Weights of a small image denoising autoencoder.
Model: 6.22M parameters, 32-pixel images, encoder arch pvt, encoder norm layernorm, encoder patch size [2, 2], encoder depths [5, 5, 5], decoder norm groupnorm, decoder activation silu, decoder widths [32, 32, 64, 128].
Rows from block 2 of the decoder, named by matrix and row number. Rows with one number belong to one channel. Each number is 128 + 32 x the weight over its row's rms, rounded and kept within 0 to 255. All counts start at 0. After the name is the row's rms in percent of the matrix's.
# convs0: first 3x3 conv (decoder.decb.0.0.convs.0.weight, 64x64x3x3), inputs 7-13, a 3x3 kernel for each
# convs1: second 3x3 conv (decoder.decb.0.0.convs.1.weight, 64x64x3x3, transposed), outputs 7-13, a 3x3 kernel for each
convs0.0 086 [127 113 121 111  96 149  89 153 140  79 151 132 204 141 182 155  91 160  43 130 162 117 137 121  82 129  85 121  86 183 148 117  69 119 224 168 204 156 167  68 147 105 115 120 110 102 125 161  72 133 121 128 117 123 138 113  74 155  96 170  91  82 136]
convs1.0 092 [108 167 164 147 103 169 130 172 153 127 121  95 190 150 109  73  77 123  71 154 158 147 176 189  67  59 123 117 150 146 102  81 119 131  92  97 195 136 121 116  76  70 155 194 131  86 177 131 145  99 127 104 101 114  98 152 172 117 157 125 228 172 130]
convs0.1 101 [195 116 119 129 188  86 132 136  85 137 131 129  99 126 126 130 158  93 157 106 112 105 136 111 189  55  73 151 195 143 179 114 138 140  88 151 150 104 147 128 140 135 139  97 109  98 133 135 117 105 111  87 187 125 122 158 109 131 201  78  80  82 145]
convs1.1 105 [183 155 117 117 148 151 117 162 156 149 156  94 145 110 104 105 131 142 181 170 169 129 122 200 124 135 164 109 116 145 134  88 101 126 132  89 164 204 182  87 126 108  99  96 157  91 115 100 128 184 108  98 168  88 158 158 172 113  73  94 160 166 166]
convs0.2 101 [116 105 127 139 140 114 137 140 114 144 117 143 152 109 166 162 134 102 161  89 160 147 192  35 135 155 101 162 149 167 162 177  94 144 110  98 137 156 102 150 130 166 127 150 118 163 127 148 219 172 135 160 143 142 134 140 142 160 167  82 143 136 157]
convs1.2 104 [175  62 151 142 119 169 167 143 136 144  94  95 140 106 180  96  94 175 151 121 154 180 106 103 233 167  99  99  74 127 114 137 236 113 100 103 178 123 116 136 144  51  38 125 113 114 133 152 135 164 139  77  75 131 184 131 166 139 120  89 179 179 142]
convs0.3 097 [111 122 105  81 144 133 114 180  42 127  67 156 154 164 129 106 162 109 154 139 124 108 154  84 176   0 168 140 170 115 123 176 125 186 178 158 128  83 157 139  94  99 113 139 142 156 121 135 107 134 140 150 138 141 118 147 178 144 162  79 123  99 113]
convs1.3 100 [ 86 172 130 131 149 140  78 136 113 163 102  99 127 127 116 119 132 162 156 190 147 116  37 204 125 133 133  56  93 146 123 127 179 145 126 180 188 128 143  92 173 203 129  87 182 178 103 183 126 147 104 129 153 129 153  92 148 107  43 115 112 102 132]
convs0.4 112 [215 132  87  97  76 166  74 163 142 135  74 145 113 101  92  89 170 134  97  38 134   0 255 102 244  22 175 129  84 149 120 137 148 119 120 141  84 138 116 143 143 162 103  79 191 151  84 115 151 136 114  64 164 128 115 181 143  94 119 143 106 180 120]
convs1.4 120 [138 151 149 188  78 157 169 182 102 108 186  91 155 125 136 112 145 146  95 104  56  28  67 137 128  97 180 105  74 117  65 144 131 156 101 137 186 145 209 144 169 141 111  82 137 148  75 121 145 139 111  88 158 134 117 117 133 187 118 128  59 135 190]
convs0.5 106 [165 114 126  88 109 109 151 151 130 157 166 109 111 118 142 167 166 137 195  73  61  91 195 108 119  43 184 190  76 133 139 123 151 124 115 160 133 134 162  85 157 129 120 141 146 115 155 170 124 108  68 203 121 178 125 130 175 104 154 106 148 120 125]
convs1.5 111 [174  70 148 219  74 117 135 147 161 113 121 134  76  50 127 156 160 172  78  91 188 146 132 161 182 154  96 151  58 160 107 190 128 123  76 126 154  81 109  32 149 170  47 115 138 131  86 126 113 227 140 132 159 160 114  99 106 130 155 152 138 144 171]
convs0.6 094 [173 112 126 127  85 106  92 111 103  97 111  80 117  93 123 147 157 175  48 124 152  75 203 121 118 160 148 137 139 129  93 122  89 123 169 151 161  96 112 121 117 146 137 148 126 123 148 108 128 187 112 106 169 145 123 170 177  87  94  86 154 135 139]
convs1.6 097 [158 167 139 111 155 223  96 113 137 138 120 161 153 184 129 171  96 160 114 149 132  53 114 188  54 145 164  86 148 103 111 123 166  94 112 138 126 156 158 158 132 121 130 103  84 102  95  81 141 168  83  88 181 111 144 130  93 118 116 116 119 115 161]
convs0.7 109 [146  60 141 159 107 185  32 144  59 111 163 126  81  92 135  98 157 132 229 100 122  43 149  97 115 129 168 186  94 172 212  95 172 117 128  95 124 127 151 122 119  89 163 142 139 105 149 191 156 122 110 152 132 132 162 100 165  87 136 102 157 119 138]
convs1.7 108 [166 107 136 129 122 145 107 159 145 125 127 143 116  84  94  98 143 128 124 114 197  74  99 172 156 187 115 136 192 146 137  94 161 131 136  97 167 103 153 105  80  81 127 173 124 122 134 155 123 179 169 129 144 104 143 146 174  89 135  54 112  94 143]
convs0.8 094 [142  64 131  76 142 155 144 120 119 146  90 130 111 154 106 143  77 148  86 132 111 100  84 200 138 175 118 181 122 163  87 124 115 168  99 177  86 138 143 120 115 154 105 107 145 124 123 133 146 115  85 125 185 142 151  93  98 130 178 115  53 140 100]
convs1.8 101 [144 150  92 154  93 138 117 127 184 145 104 150 102  88  62 102 124 115  90 110 101  93 176 159 101 101 159  87 134 164  97 161 174 108 127  97  88 123 147 125 134 133  92 201 106 141 118 100 146 102 122 113 158 139 159 132  96 103 125 194 137  82 171]
convs0.9 086 [126 131  97 106 163 131 145 141  86 172 151 152 122 134 157 113 110 130 152  91 163 129 141  76 165  81 134 145 139 117 113 157 162 117 131 202 183 140  46 147 109  88 171 158 163 123 136 129  58 141 128 153 182 124  82 128 130 127 112 102  91 139  97]
convs1.9 089 [164  99 139 152 190 117 134 120  99 131 104 161 128 126 160  75 104 117  86 126 100 104  91 155 143  80 100 191 159 155 111 130 137 183 112 140 159 168 101 107 144  88 134 130 118  75 137 129 125 146 122  76 139 145 168  72 182 130 117  87  85 120  93]
convs0.10 094 [123 165 124 105 142  87 142 152  83 124 161 119 151 107 133  94 138 111 109 213 168 142 114 120 100 129 137 132 120  68  93 178 156 113 162 151  95  95 150 163 135 189 147  99 130 161 142  96 129  68 106 151 132 103  71 166 149 187  91 121 100 102 141]
convs1.10 101 [128 139 177  89 166  50 167 202 126 105 174 133 112 114 171 117 145 151  90 206 171 104  97 132  85  40  83 115 153 108 146 146 131 138 112 123 159 115 186 132  88 148 136 142 109 110 137 107 157 127 104  73 176 181 145 202 157 129 136 112 147 105 135]
convs0.11 098 [117  88 110 157 141 111  29 167  61 144 136 134 108  98 132 145 126 144  67 132 131 102 221 120 161  59 176  95 138 153 121 143 140 108 117 109 118 171 122 125  67 189 141 126 134 183 190  84 170 139 107 106  92 106  90 147 177  98 147 102 102 142 149]
convs1.11 098 [117  97 130  83 147 133 139 137 120 107 161  93 109 128 130 130 129 152 139 155 153  47  43 127  51  72 187  71  88 125  72 121 130  95 139 117 160 162 138  90 119 187 163 114 106 141 130 159 128 108  79 122 120 138 178 127 164 112  93 108 105 113 112]
convs0.12 091 [176 100 142 189 126 135 130 154 122 137 109 155  79 117 164 137 137  72 196 112  71  95 115 104 157 110 177 152 138 109 104 125 161 141 119 140 167 145 141  78 144 111 145  85 127  62 136 139 118 149 164 115 150 115  68 157 146 129 162 106 140 116 118]
convs1.12 096 [125 114 131 146 174 123  80 142 103 157 135 140 125 166 119 166 129 145  55 120 137  60 126 107 196 231 150 129 160 227  78 107 146 148 159 167 106 164  92 111 165 109 133 115 120 108  55 128 100 150 101 125 159 164  98 114 171  63 148 109 131 158 104]
convs0.13 137 [ 84 114 148 184 144 157 177 122  89 129 104 146 126 196 171 169 139 134 134 185 124  86 212 142 130 145  77  98 151 121 164 145 151 139 142 137 105  61  86 101  97 113 123 133  97 120  33 157 134 101 109 173  98  80 131 104  50 143 110 125 112 136 103]
convs1.13 106 [132 142  98 119 129 144 167 139  39 101 149 135 108 162 126 146 134 121 128 160  78 109 138 134 112 142 136 208  78 104 186  56  92 150 114 141 202 116 176 167  67 106 208 118 158 119 143 138 102 105 106 115 103  72 110  89 151 181  79  93 135 114 118]
convs0.14 104 [121 106  91 117  76 173 152 104 171 166 124 151 104 140  92 136 108 164 145 130 128 178 118 150  81 158 111 122 159 163 142 103 106 165  88 127 147 131 126 162 123 127  92 129 144 113 129 133 172 117  84 114 136 118 136 141  63 166 124 172 134 134 141]
convs1.14 100 [178 190 195 144  85 129 148  70 158 134 156  95 130 176 146 105  74  86  77  92 146 144 139 111 130  92 135 173  97 136 154  52 109  68  81 132  88  81 129 152 103  99 106  97 133 139 140 107 183 185 107 144 117  87  74  74 106 119 153 170 145 135 120]
convs0.15 094 [119  73  90  98 113 178 128 136 112 151 136  95 106  82 174 123 146 109 119 157 136 124  81 160 151 130 155 125 123 130 187 111 173 134 117 111 112 158 128 127 111 163 165 149  74 197 102 149  64 109 104 137 113 139 140 180 146 135  95 121 104 165 115]
convs1.15 104 [116 151  96  98 172 149 110 128 133 129 134  62 116  60 131  97 101  77  71 161 113 102 147 129 134 128 129 127 100 114 101 159 127 134 124 136 137 176 157 140 124 127  97 134 115  92 107 102 109 194  91 106 159 136  91 205 120 149 128  76 142 148 111]
convs0.16 094 [100 159 145 108 163  71 134 164 151 179 196  57 135  91 130 104 192  95 104 100 126 135  74 182  72 171 161  58 144  93 151  62 102 139 105  90  91 203 106  90 105  94 118  83 145 134 142 195 124 135  95  92 141 108 142 102 153 155 126 176 154  55 142]
convs1.16 095 [107 104 103 124 148 104  96 157 111  98 119 141 147 169 126 143 164 108  68 137 148 188 171 204 114 148 129 126 123 111 212  73 174 151 152 117 130 152 107 115 161 130  99  95  77  71 156 105 158 107 138 164 170 141 103  96 151 140 118 162 121 146 153]
convs0.17 096 [109 120 202 169 156 131 146  95  80 110 120  98 104 148 119 190 127 123 125 136 159 137 160  69 176 147 210 109  99 177  99 102 114 185 110 116 111 136 140 139 132 113 151 109 127 106 142 119 111 116 110 135 192 137 119 158 131 111 148 103 103 115 150]
convs1.17 105 [116  84 136 102 116 167 172  98 179 146  99 124 137  96  93 118  98 110  72  85 115 151  53 140 133  97 156 177 118  83 148  29 142 101 140 130 217 177 118 131 115 210 114 113 150 146 109 112 127 163 137 101 148  94  56 111 152  91 141 141 153 124 103]
convs0.18 100 [166 146 128 132 138  79 202 129 179 138 141 165 118 164 118 119 105 140 150  99 123 154 157 172 105 136 146 124 171 123 145  92  86 114  89 151 116  87 105 135 173 122 118 143 125 133 130  78 149  92 121 155 129 152 188 138 111  73 184 140 155 156 114]
convs1.18 116 [194 160 131  96  72  97 118 110 137 157 105  87 132 149 101 113 161 103 129  76 121 172 114 197  61 101 170 160 146  56 145  83 186 130 137 152 142 163  67 185 159 107 120 120 120 112 109  94 173 141  93 122 128 112  90 114 166  32 128 100 118  98  85]
convs0.19 083 [147  89 171 152  78 135 166 141 174 158  95 151  96 121  87 125 163 153  87 115 114 158 156  78 142 100 157  92 113 149 162  38 142 131 100  70 123 122 103  89 156 189 104 116 172 173 136 106 163 148  97 122 137 133 122 160 122 177 159  63 124 129 185]
convs1.19 091 [ 97 149  97 153 132 182 125 146 187 169  97 147 167 107 128  92 104 125 111 151 129 140 136 144 112 145 152 127 122 142  90 179 122 134 126 139  62  62 156 157  96 178  80 140 149  86 139 142 158  92  85 141 147 119  94 136  90 154  59 149 124  85  85]
convs0.20 105 [ 90 128 158  84 135 117 104 148 107  77 150 173 153 136  94 127 107 120 155 136 156 159  89 189 119 141  89 108 137 136 170  98 129 112 149 163 128 103  90 110 112 100 130 113 100 143 101 124 147 146 149 112 130 113 125 122 118 151  69 124 151 179 158]
convs1.20 106 [117 147 179 126 165 129 119  92 100 144 150 172 132 121 110 115 123 151 187 137 152 182 200  75  76 131  75 120 121 107  86  99  96 148 109 159 195 131 124 173 143  65 118 126 139 164 173 174 109 140  86 155 138 124 151 142 165 174 108 148 121 142  89]
convs0.21 094 [137 143 142 202 178 157 118 180 108 158 109 141 112 127 111 153 153 169 144 136 119 178 104 152  96 176 106 109  96 130 132 196 163 106 158 151 105 188 119 118 175 124 104 110  98  90  91 128 127 115 125 143 111 173  62 147 169 140 123 113 137  81 147]
convs1.21 094 [ 94 106  63 152 165 119 149 135 114  79 148 121 126 163 144 133 166 107 102 160 154  93 163 178 138 195 110 129 158  91 137 137 193 149  94 165 129 172 115 157 149  84 149  78 118 114 156 161 205  86 101  47  88 137 109 102 122 149 134 116 122 183 166]
convs0.22 093 [116  89 154 141 134 161  97 175 106 103 123 149 142 147 193 115 126  46  94 126  66 164 159 149 154 168 188 137 171 151 140 106 108 169 146 107 147  62 108 163  88 131  92 147 169 129 157 131 101 112 173 123 140 158  97 129 188 157 124 122 134  91 153]
convs1.22 096 [120 143 150 139 109 144 162 152 167 108 112 123 142 141  76 139 117 182 129 165 129  78 155 132 128 127 117 108  76 143  98 163 204  92 132 163 110 113 121 168  96 145 125 196  87  80 125 134 103 117 113 105 137 109 105  72 114  80 116 125 107 140 142]
convs0.23 087 [160 172 129 117 147 148 123 137  82 157  49 133 105  90 126 166 153 108 124 158 111 132 218  85  93 125 102 134 151 121  78 131 111 111 166 102  90  90  94 143 116 165 184 113 135 158 121 101 136 181 113  93 134 103 114 150 119 130 191 146 138  76 146]
convs1.23 095 [104 128 163 142 103 154  93 137 135 103 172 144  78 173 147 128 110 121 129 130 111  93 110 138 133 147  57 191 117 117 161 170 133 150 159 178 101  86 107 160 182 118 113 154 173 165 174 174 136 146 117 144  98 193 125 124 114 154 115 132 117  34  81]
convs0.24 086 [188 101 177 136 160 148 162  95 181 146 110  60 113 126 141 100 170  67 169  91 106  63 111  90 131 170 234 141  80 145 144 135 111 192 155  85 164 160 131 109 112  63 133 179 101  81 208  98 147 117 122  94 144 145  53 129 155 165 153 159  97 134 134]
convs1.24 095 [176 115 199 145 107 143 118 127 173 115 155 139 219 139 144 149 101  84 112 106 150 146 110  84 166 135 116  95  66  26 141 128 101  94 138 165 114  99 193 143 141 145 101 153  84  99 164 143 146  98  91  94 146  88 140 114 148 152 160 202 125 117 146]
convs0.25 092 [ 90 177  81 102  93 117 116 146 108 140 194 218 138 130  79 153  66 137 226 116 113 167 133 105 127 118 156  90 174 146 163  94  99 153  97 103 146  89 144 141 197  41 166 107 105  98 113 126 107  86  91 169 111 166 128 126 119 137 158 152 133 131 136]
convs1.25 101 [ 60 196 119 144 139 182 117 133 126 149 142 152  51 110 134 120 142 117 168 157 122 220 149 143 153 145  87  80 148  87 166 152  99  59 141  83 201 157  94  90 138 110  71  64 110 118 130 169 121 172 138 140 140 127 119 112 123 152 109 134 111 142 146]
convs0.26 088 [155  78  95 153 154 153  64 160  96 127 131 189 144 107 172 148 192 116 119 121 107 100 177 113 105  93 180 187 145 118 133 149 158 120 150  98 136  85  57 141  91 150 146  93 107 115 100 147 144 151 125 136 158 148 112 146 113 109  78  93 138 132 125]
convs1.26 093 [100 148 128 154 117 145  84 148 177 111 152  77 159 136  85  70 107 118  96 155 113 147 147 105 126 160 131 168 113 153 140  64  90 144 177 114 167 124 118 160 159 157 131 105 140 148 168 157 136 141 145 103 146 152 127 128 161 131 148  83 121 102 137]
convs0.27 104 [146  95 143 102 155 158 154 135 112 123 169 148 134  99 113 102 128 147  79 149  57 221  53 164  89 188  81 121 168 140 116 116 185 141  98  87 115  99 156 149 125 129  99 115 134 134 142 111 132 111 129 131 133 139 134 142 128  97 161 136 119 114 181]
convs1.27 108 [144 178 153 135 100 109 165 140 155  80 128 134 121  87 156  84 134 133 179 126 135 184 191 164  75 192 146 106  95  52 102 166 133 107 119 127 194 101 148 156 117  84 139  92 151 108 126 155 143 103  72 102 169 126 156 145  83 111 124 122 134 104 125]
convs0.28 092 [102  81 157 113 121 143 154 130 125 112  96  97 114 156 111 172 163 163 117 147 164 128 180 187 115 153 137  61 126  95 117 204 165 165 114  98 104 113 130  79 100 138 165 139 120 163 109 143  63  95  96  63 126 119 106  94 116 103 111 134 142 109  96]
convs1.28 100 [117 139 123 100 140 143  80 114 174 139 128 122 151 133 116 115 114 111 136 201 106  87 137 147  87 186  72  89  87 143 102 149 147 136 169 115 151 165 144 180 149 144 127 147 145 138 137 121 135 132  96 141 154 123 160 123  25 135 114 131 158 196 109]
convs0.29 093 [109  84  87  87 139 189 137 123 142  99  97 113  95 175 157 127  86 130 123 162 107 137 176 177  83 138 176 114 194 128 122 133 152 109 180 102 148 103 122 129 178  98 173 105 122 137 109 161  78  68 113  47 164 150 109 155  76 148 161  76 149 167 181]
convs1.29 098 [139 131  88  87 153 167 122 124 122 148 130 136 113 104 104 159 144 134  73 137 111  46 137 107 134 120  82 126  90 132 116 140 108  75 104  70  86 104 125 185 138 148 110 108 120 132 138 146 142  70 145 134 169 155  91 159 106 156 145  63 162  86 179]
convs0.30 102 [ 82 126 154 137 164  74  66 125 117 116 149 185 119 130 148  70 133 148 209  95  93   0 196 130 255  28 182  98 107 144  90 146 181 125 127 125 125  77 196 125 156 130 140  95 113 134 107  79 159 148 170 101 133 110 138 128 151 118 107 143 118 142  98]
convs1.30 109 [151 139 127 106 142 187 122 127 164 105  59 114 166 121 111  95 179 138 156 153 161  45  79 236 177  60 202 100 139 185 149 131 141  92 151 119 122 178 105 112 149 166 136  98 198 134 153 122 131  90 121 106  86 153  83 174 109 124 136 105 106 141  77]
convs0.31 156 [ 81 120  94  74 171 158  90 144 109 152 107 152 118 165 130 131 153 125  88 180 181 103 180 224 142 132 136 135 154 105 133 162 132 136 100 143  84  97 107  81  86 140  73 115  99 126 132 109 101 161 178 122 121 193 107 115 118 145 142 138 109 131 130]
convs1.31 099 [ 92 119 159 131 185 113 173  59  96 166 140 132 117 116 119 210 185 161 171 149  81 104 124 117 145 135 125 140 129  79 154 202 157 100 112 152  37  96 107 104 125 141 135  66 177  91 150 101 160 149 196 139 157 141 107 141 151 108 135 158  98 143  85]
convs0.32 093 [ 53 129  88 136 162 121  76 139 146 178  92 133 109 160 108 137  53 141 202  41 143 113 108 143 110 145 121 174 105 107 109 141  76 162  74 121 178  90 132 136 191 140 150  72  93 101 101 135 150 143 140 100  70 175 108 147 137 138 135 148 125 125 153]
convs1.32 096 [ 88 108 147 119 111 185 136 114 107 125 133 112 133 129 117 123 115 134 129  96 151 114 139 128 127 204 133 170 117 191 122 138 105  95 135  49  79 156 111 112 174  95  66 112 125 102 195 105 115 192 155 135 150 143 147  80 135  81 114 118  85 109 112]
convs0.33 098 [132 128 129 140  99 133  70 151 135 176 132 108 112 121 152  83 157  95 194  39 161 110 133  61 188 114 121  99 132 153 121 170  90 123  88 126 125 131 166 119 143  85 110 133 168  98 132 174 114 166 120 121 159  84 116 107 135 140 120 120 146 123 173]
convs1.33 091 [158 161 154  52 163 176 179 139 135 121 171 133 107  77 136 143 114 135 145 106 117 168  68  74 155 109 138 189  96 146 125 109 125 120 120 120 129 113 102 116 172 111  87 158 121 197 131 113 132 185 131 108 105 152  75  74  89 180 186  97  72 157 165]
convs0.34 087 [108 155 145 158 147 126 149 140 133  97 152 165 107 146 148 146 150 135 115 105 104 123 150 148 255  14 123 129 121 158 104  91 231 148 111 127 125 162 151 162 105 109 101 161 111 120 202  97 124 185 121 109 141  93 161 140 170 127 139 107 185  83  99]
convs1.34 096 [126 108 131 150 110 118 130 145 125  96 176 111 165 143 186 103 127 117 198 123 122 103 189 210 153 109 255 133 101 113 105 140 192 120 165 131 132 126 200 123 121 153 130 162 109 155 175 189 127 101  92  99 130 127  91 157 144 119  99  93 162 113  93]
convs0.35 097 [149  85  76 140 112 168 112 107 173 152 135 172 198 124 113 121 108 114 159  61 160 125 123 172 141 144 184 161  97 142 134 188 108 146 121 120 108  82  74 108 119 183 135 173 123  93 116  76 167  71 128 151 155 136  41 119 163 167  84 146 135 133 120]
convs1.35 109 [ 82 165 127 111 122 156 137 171  97 138 168 111 113 139 131  93 159 128  89 120 166 136 209 137 180 224 140  85 151 124 104 143 153 114 222  86 107  94  65 122 122 171 167 167 107 116 122  95 134 132 125 162 156 105  95  84  94  67 152 185  80 145 113]
convs0.36 120 [134 109 115 131 140 149  70 163 117 137 135 144 108 127 131 117 103 156 163  93 198 180  72 142 214 126 117 117 110  93 150  98 119 164  65 133 150 111 123 109 151 110 101  94 147 144 100 128  94  79 140 103  93 116 126 138 117 101 172 129 180 161 122]
convs1.36 109 [ 18 120 127 124 143 124 119  91 121 160 103 140 170 173 120 130 106  75 227  71  52 203 105 131 115  38 172 143  86 128 128 110 159  87  91 141 138 135 123 166 130  99  81 105 119 129 173 104 154 221 135 125 121 103 193 105 114 145 174 129 116 143 120]
convs0.37 138 [ 87  94 132  75 108 120 126 121  64 144 183 150 133 146 150 126 109 191 165 176 116 151  78 150 108 127  95 198 141 131 180 168 118 125 145  79 123 138 108 110 136 107 142 120 143 166 104  82  66 123  75 129 140 116 151  67  70 130  88 115 130  90 100]
convs1.37 103 [ 96 116  46 124 112  79 103  75 133 107 100  92 155 130 187 118 149 121 109  73 184  87  93 129 143 110 115  88  80 138 161 121 152 152 158 159 113 146 121  62 134  75 168  82 172 110 140 116  76 121 122 143 114 109  63 121  85 127 120 176  93 126 168]
convs0.38 090 [ 93 144 110 163 143 145 148 162  41  48 124 102 135  95 133  88  94 102 194 160  73 163  86 136  99 158  48 100 115  77 108 120 107 113 139 105 149 108 140 129 154 149 101 103 114 131 130 116 127 135 131 112 152 120 105 137  92 178 118  99 155  90 135]
convs1.38 096 [ 93 117  90  90 141 128 167 121 155  92 184 123 106 117 103  88 104 114  96 146  78 179 160 112 165 136 132 123 121 172 162 171 158 125  83  92 188 161 192 173 128 119  62 114  59 103  81 114 129 118 162 131  93 102 139 152 148  87 146 144 137  90 128]
convs0.39 091 [100 135 200 139 135 112 145 129  73 119 130 145 112 106 150 134 123 141 127 200  95 142 101 110 184 166  86 121 143 146 133 127 121  82  99 153 130 105 175  87 124 157  93  92 155  64 190 137 109 123 123 157 147 129  79 194 114 160 160 119 139 100 113]
convs1.39 101 [169 111 108  91 156 152 146 140 161 132 149 109 139 108 106 122  83 160 128 120  99 125  91 148  88  91 129 172 107 167  71 101 128 161 200 128 116 145 149 104 154 215 150 130 152 126 126 138 149 142 149 112  92  56 173  95 114 110  94  88 122 116 129]
convs0.40 120 [156 127 123  68 132 113 128  58 169 145 165 164 138 100 156 117 169  92 129 120 157 121 140  48 165  90 181  96  93 164 124 122 181 145 109 146 105 162 162 128  83 127 133 105 158 126 134 132  84 101  63 140 105 130 137 103 120 137 150  88 102 160 127]
convs1.40 105 [121 123 133  75  60 129 107 138 148  89 137 109  90 134  89  96 140 110 198 226 128 134  89 126 188 106 137 113 129 159 132  98 179 145 220 161 128 194 142 114 118 232 123 106  90 137 163 179 125 225 138 120 134 156 108 123 138  93  67 147 150 135 121]
convs0.41 108 [147 120 145 128 112 108 100 161 138 129 120 132 125 100 164 108 106 134 186 140 157  99 137 148 106 130 140 147 108 120 149 118 155 112 110 168 136 117 106  95 127 109 137 165  81 122  99 129 111 125 125 152 109 138 107 160 150 115 127 134 112 109 153]
convs1.41 109 [108 124 190 106 150 134 153 161 116 148 146 143  66  47 178 162 157 105 107 109 187 113  66 140 152 162 116 120 126 143  90 140 123 127 145  81 190 120  72 165 114  94  89  82 198 147  92 104 148  85 118 170 150  98 141 145 144  90 138 138 135 126 140]
convs0.42 098 [ 80 150 119  79 176 120  66 130 111 120 140 125  64 155 147 129 155  77 203  82  80 121 202 132 133 151  69  96 154 166 155 139 159 167  93 115 124 118 112 137 159 116 101 125  91 136  75  78 108 146 110 117 140  85 137 136 113  91 101 141 143 180  87]
convs1.42 093 [136 149 145 119 119 176 163 118 106  77 148 121  88 119 108 143 120 145 117  76  92 119 141 175 183 186 114 127  61 125  73 117 164 114 135  92 157 129 145 135 179 124 129 175 134 139 184 113 132 141  93 136 115 207 131  96 104 154 142  20 186 195 126]
convs0.43 105 [124 112 162 174  88 136 126 231  73 161 131 109 154 141 137  96 148  86 175 116 131 102 203 127 167  83  86 188  77 156 124 126 121 126 157 161 133 140 132 154 132 117 101 139 105  92 137 137 118 119 160 156 111 115 143 145 134  73 164 107 107  89 110]
convs1.43 102 [152 131 127 174 120 102 127 111 151 136 158 123 140 119 135 109 115 195 199 129 134 107  61 144 102 150  29  94  92 200 113 161 160 136 146 133 195 189 131  94 102 107 153  95 176 144 130 183 184 141 111 117 149 144  98  91 103 124 163  99 121 122 124]
convs0.44 086 [119 174  97 132 135  91  77  90 162 125 146 110 174 153 118 159 124 133 133  71 206 165  95 180 101 155 120 125 109  81 126 114  55  87 134 165 211 155 126  72 167 130 168  51 127 149  95 124  55 138 100 128 100 156 160  92 139  96 106 147 128 135 112]
convs1.44 093 [ 87 123 178 182 108 140 127 111 111 148 143 120  79 199  60 136 156 135  63 124 129 132 148 146 131 126 148 119 141 119 120 150 212 112 114 127 167 146 125 131  85 141 150 134  68 177 141 131 142 191 109 150 100  87 123  98  84  91  73 155 122 202 200]
convs0.45 096 [ 94 176 100 117 122 102 101 159 115 189 143  95 128  91 136 109 129 130 114 134 102 113 204 123  68 176  76 125 109 109 142 202 164 119 158 208 139 184 135 132 159 106 121  98 105 100 125 154 161 120 143 125 150 112 118 110 143 110 140 126  87 163 103]
convs1.45 091 [151  89 120 174 165 156 100 169 196 128 129 144 179 113 166 176  99 179  80  97 127 138 126 118 151 127 107 111 132 159 155 135  96 111 173 152 202 127 167  98 155 126 134 113 105 140 159 163 144 127 105  95 164 106 141 106 180 124  85 158  95  46 139]
convs0.46 098 [ 72  69 120 127 121 178 156  78 172 157  85 118 123 188 119 165 104 119 204  13 107 159  85 177  81 126 150 187  70 184 191 128 102 106 118 114 131  83 151 138 154 125  91  60 138 104 101 160 153 127  85 152 173 178 160 163 146 136 107 141 109 174 129]
convs1.46 105 [145 149 126 166 109 157 196  87 117 104 119 111  74 124  72 123 132 133 144  60  97 150 221 106 184 142  95 115 100 104 110 128  93 152 106 166 157 139  87 146  87 136 102 137 176 133 165 100 114 177 146 127 119 112 150 111 115 141 171  69  71 167 138]
convs0.47 098 [134 155 155 102  81 110  81 143 163 115 156  95  94 174 133 147  83 120 123 135 159 139 111 133  76 190 113 116 141 128 162  94 112 154 100 188 118  96 147 150 114 145 150 139 123 188 147 150 116  36 148 113 165 113 128 100 146 170 149 156 144 128 112]
convs1.47 100 [158 170 198 141 138 154 112  92 130 136 160 171 143 138 109 132  78 143 105  74 179 155 200 116 108 137 143  74 102 124 137  71  54  98 124 132 175  67 108 120 117  91 141  75  80 139  98 153 136 167 163 124 113 100 149  85 101  98  98 109 137 107 142]
convs0.48 099 [156 141 118 115 139  92  51  95 175 105 123 169  98  82 126 104 126 123 199 122 172  18 166  70 202  89 108 147 129 218 147 168  71 117 143 128 143  68 135 145 119  70 151 112 135 105 154 129 120 121 111 139 154 146 150 140 132 101 117  82 161 133 124]
convs1.48 105 [174 151 109 103 102 147 135 171 122 105 150 144  97 135 144 148 163 145 213 102 119  86  77 161 147 120 135 130 138 166 131 146 106 147 146 158 163 143  87 113 177 115 164 129 153 140  89 128 121 160  63 134 138 168 138 164 200 162 174  32 135  83 106]
convs0.49 104 [ 87  71  97 214 181 152 113  74  89 156 129  69 162  78 145 144 149  93 132 113 147  63 185 125 197 239 168 127  97 114  65 150 180  88 146 120 126 150  85 110 123 176 113  76  91 155  58 110 134 175 167 107 149 146 127 158 171 109 158 153 120 136  87]
convs1.49 099 [119  84  95 110 178 177 126 158 131 119 164 129 142 109 100 104 158 189 125 111 129  93 112 150 179 209 105  84 135 168 156 121 142 175 157  97 179 180 115 116 141 165 144 149 113  97 118 120 124 137 129  65 116  66 102 168 122 149 117 155 176 152 139]
convs0.50 092 [ 90 120 126 111 173 162  55  98 137 134 203 149 121 172 167 140  94 151 144 104 129 160 104 140 172 209 124 175 125 135 119 158 145 133  96 156 130 121 109 152 146  30  97 105 129 196 136 166 138  74 130 100 156 131 175 145 125 136 155 133 175 120 122]
convs1.50 092 [143 173 162 134 184 116  77 150 110 148 148 104 145 184 166  95  70 128 162 183 117 165 155 124 174 177 176 105  72 114  63 108  92 149  64  73 167 125 123 153 209 157 117 186 153 116 114 123  71 107 115 132 109 107 151 171 139 103 106 137 209 164 188]
convs0.51 086 [179 148  94 148 108 104 148 107 136 146 126  53 135 101 100 110 111 166 170  72  95 144 127 167  50 147  28 212 188 112 161 126 180 119 120 157  77 151  81 105 148 119 102  99 100 158 165  99 162 112 198 149 128 152 111 140 131 121 162  97 130 108 124]
convs1.51 090 [123 107 130 145 151 122 158 150 158 110 165  73 182 114 122 182 168  87 117 139 124 166 116 155  91 107 104  74 111 147 114 145  80 159  89  45 166  91 136 149 134  81 164  75 155  83  72 186  83 153  37  64 111 116 144 157 157 153 109 133 167 111 165]
convs0.52 096 [117 114 101 138 131 126 161 128 105 100 115 107 176 143  40 106 115 168  82  67 170 220  51  70  91 188  40  77 156 160 116  39 117 123 141 144 141 101 117 122 144 152  73 102 141 134 115 147 197  89 161 148 129 156 145 125 156 124 160 141  98 142 153]
convs1.52 104 [ 90 184  80 207 131 111 185 108 169 100 144 113  86 161 118  88  93 130 184 111  63 177 195  78  93 202 123 152 151  79  87 132 119  81  88 149 122 102 157 149 112 140 140  98  88 114 132 129  85 126 186 107  84 164 178 130 108  94 155 117 117 107 121]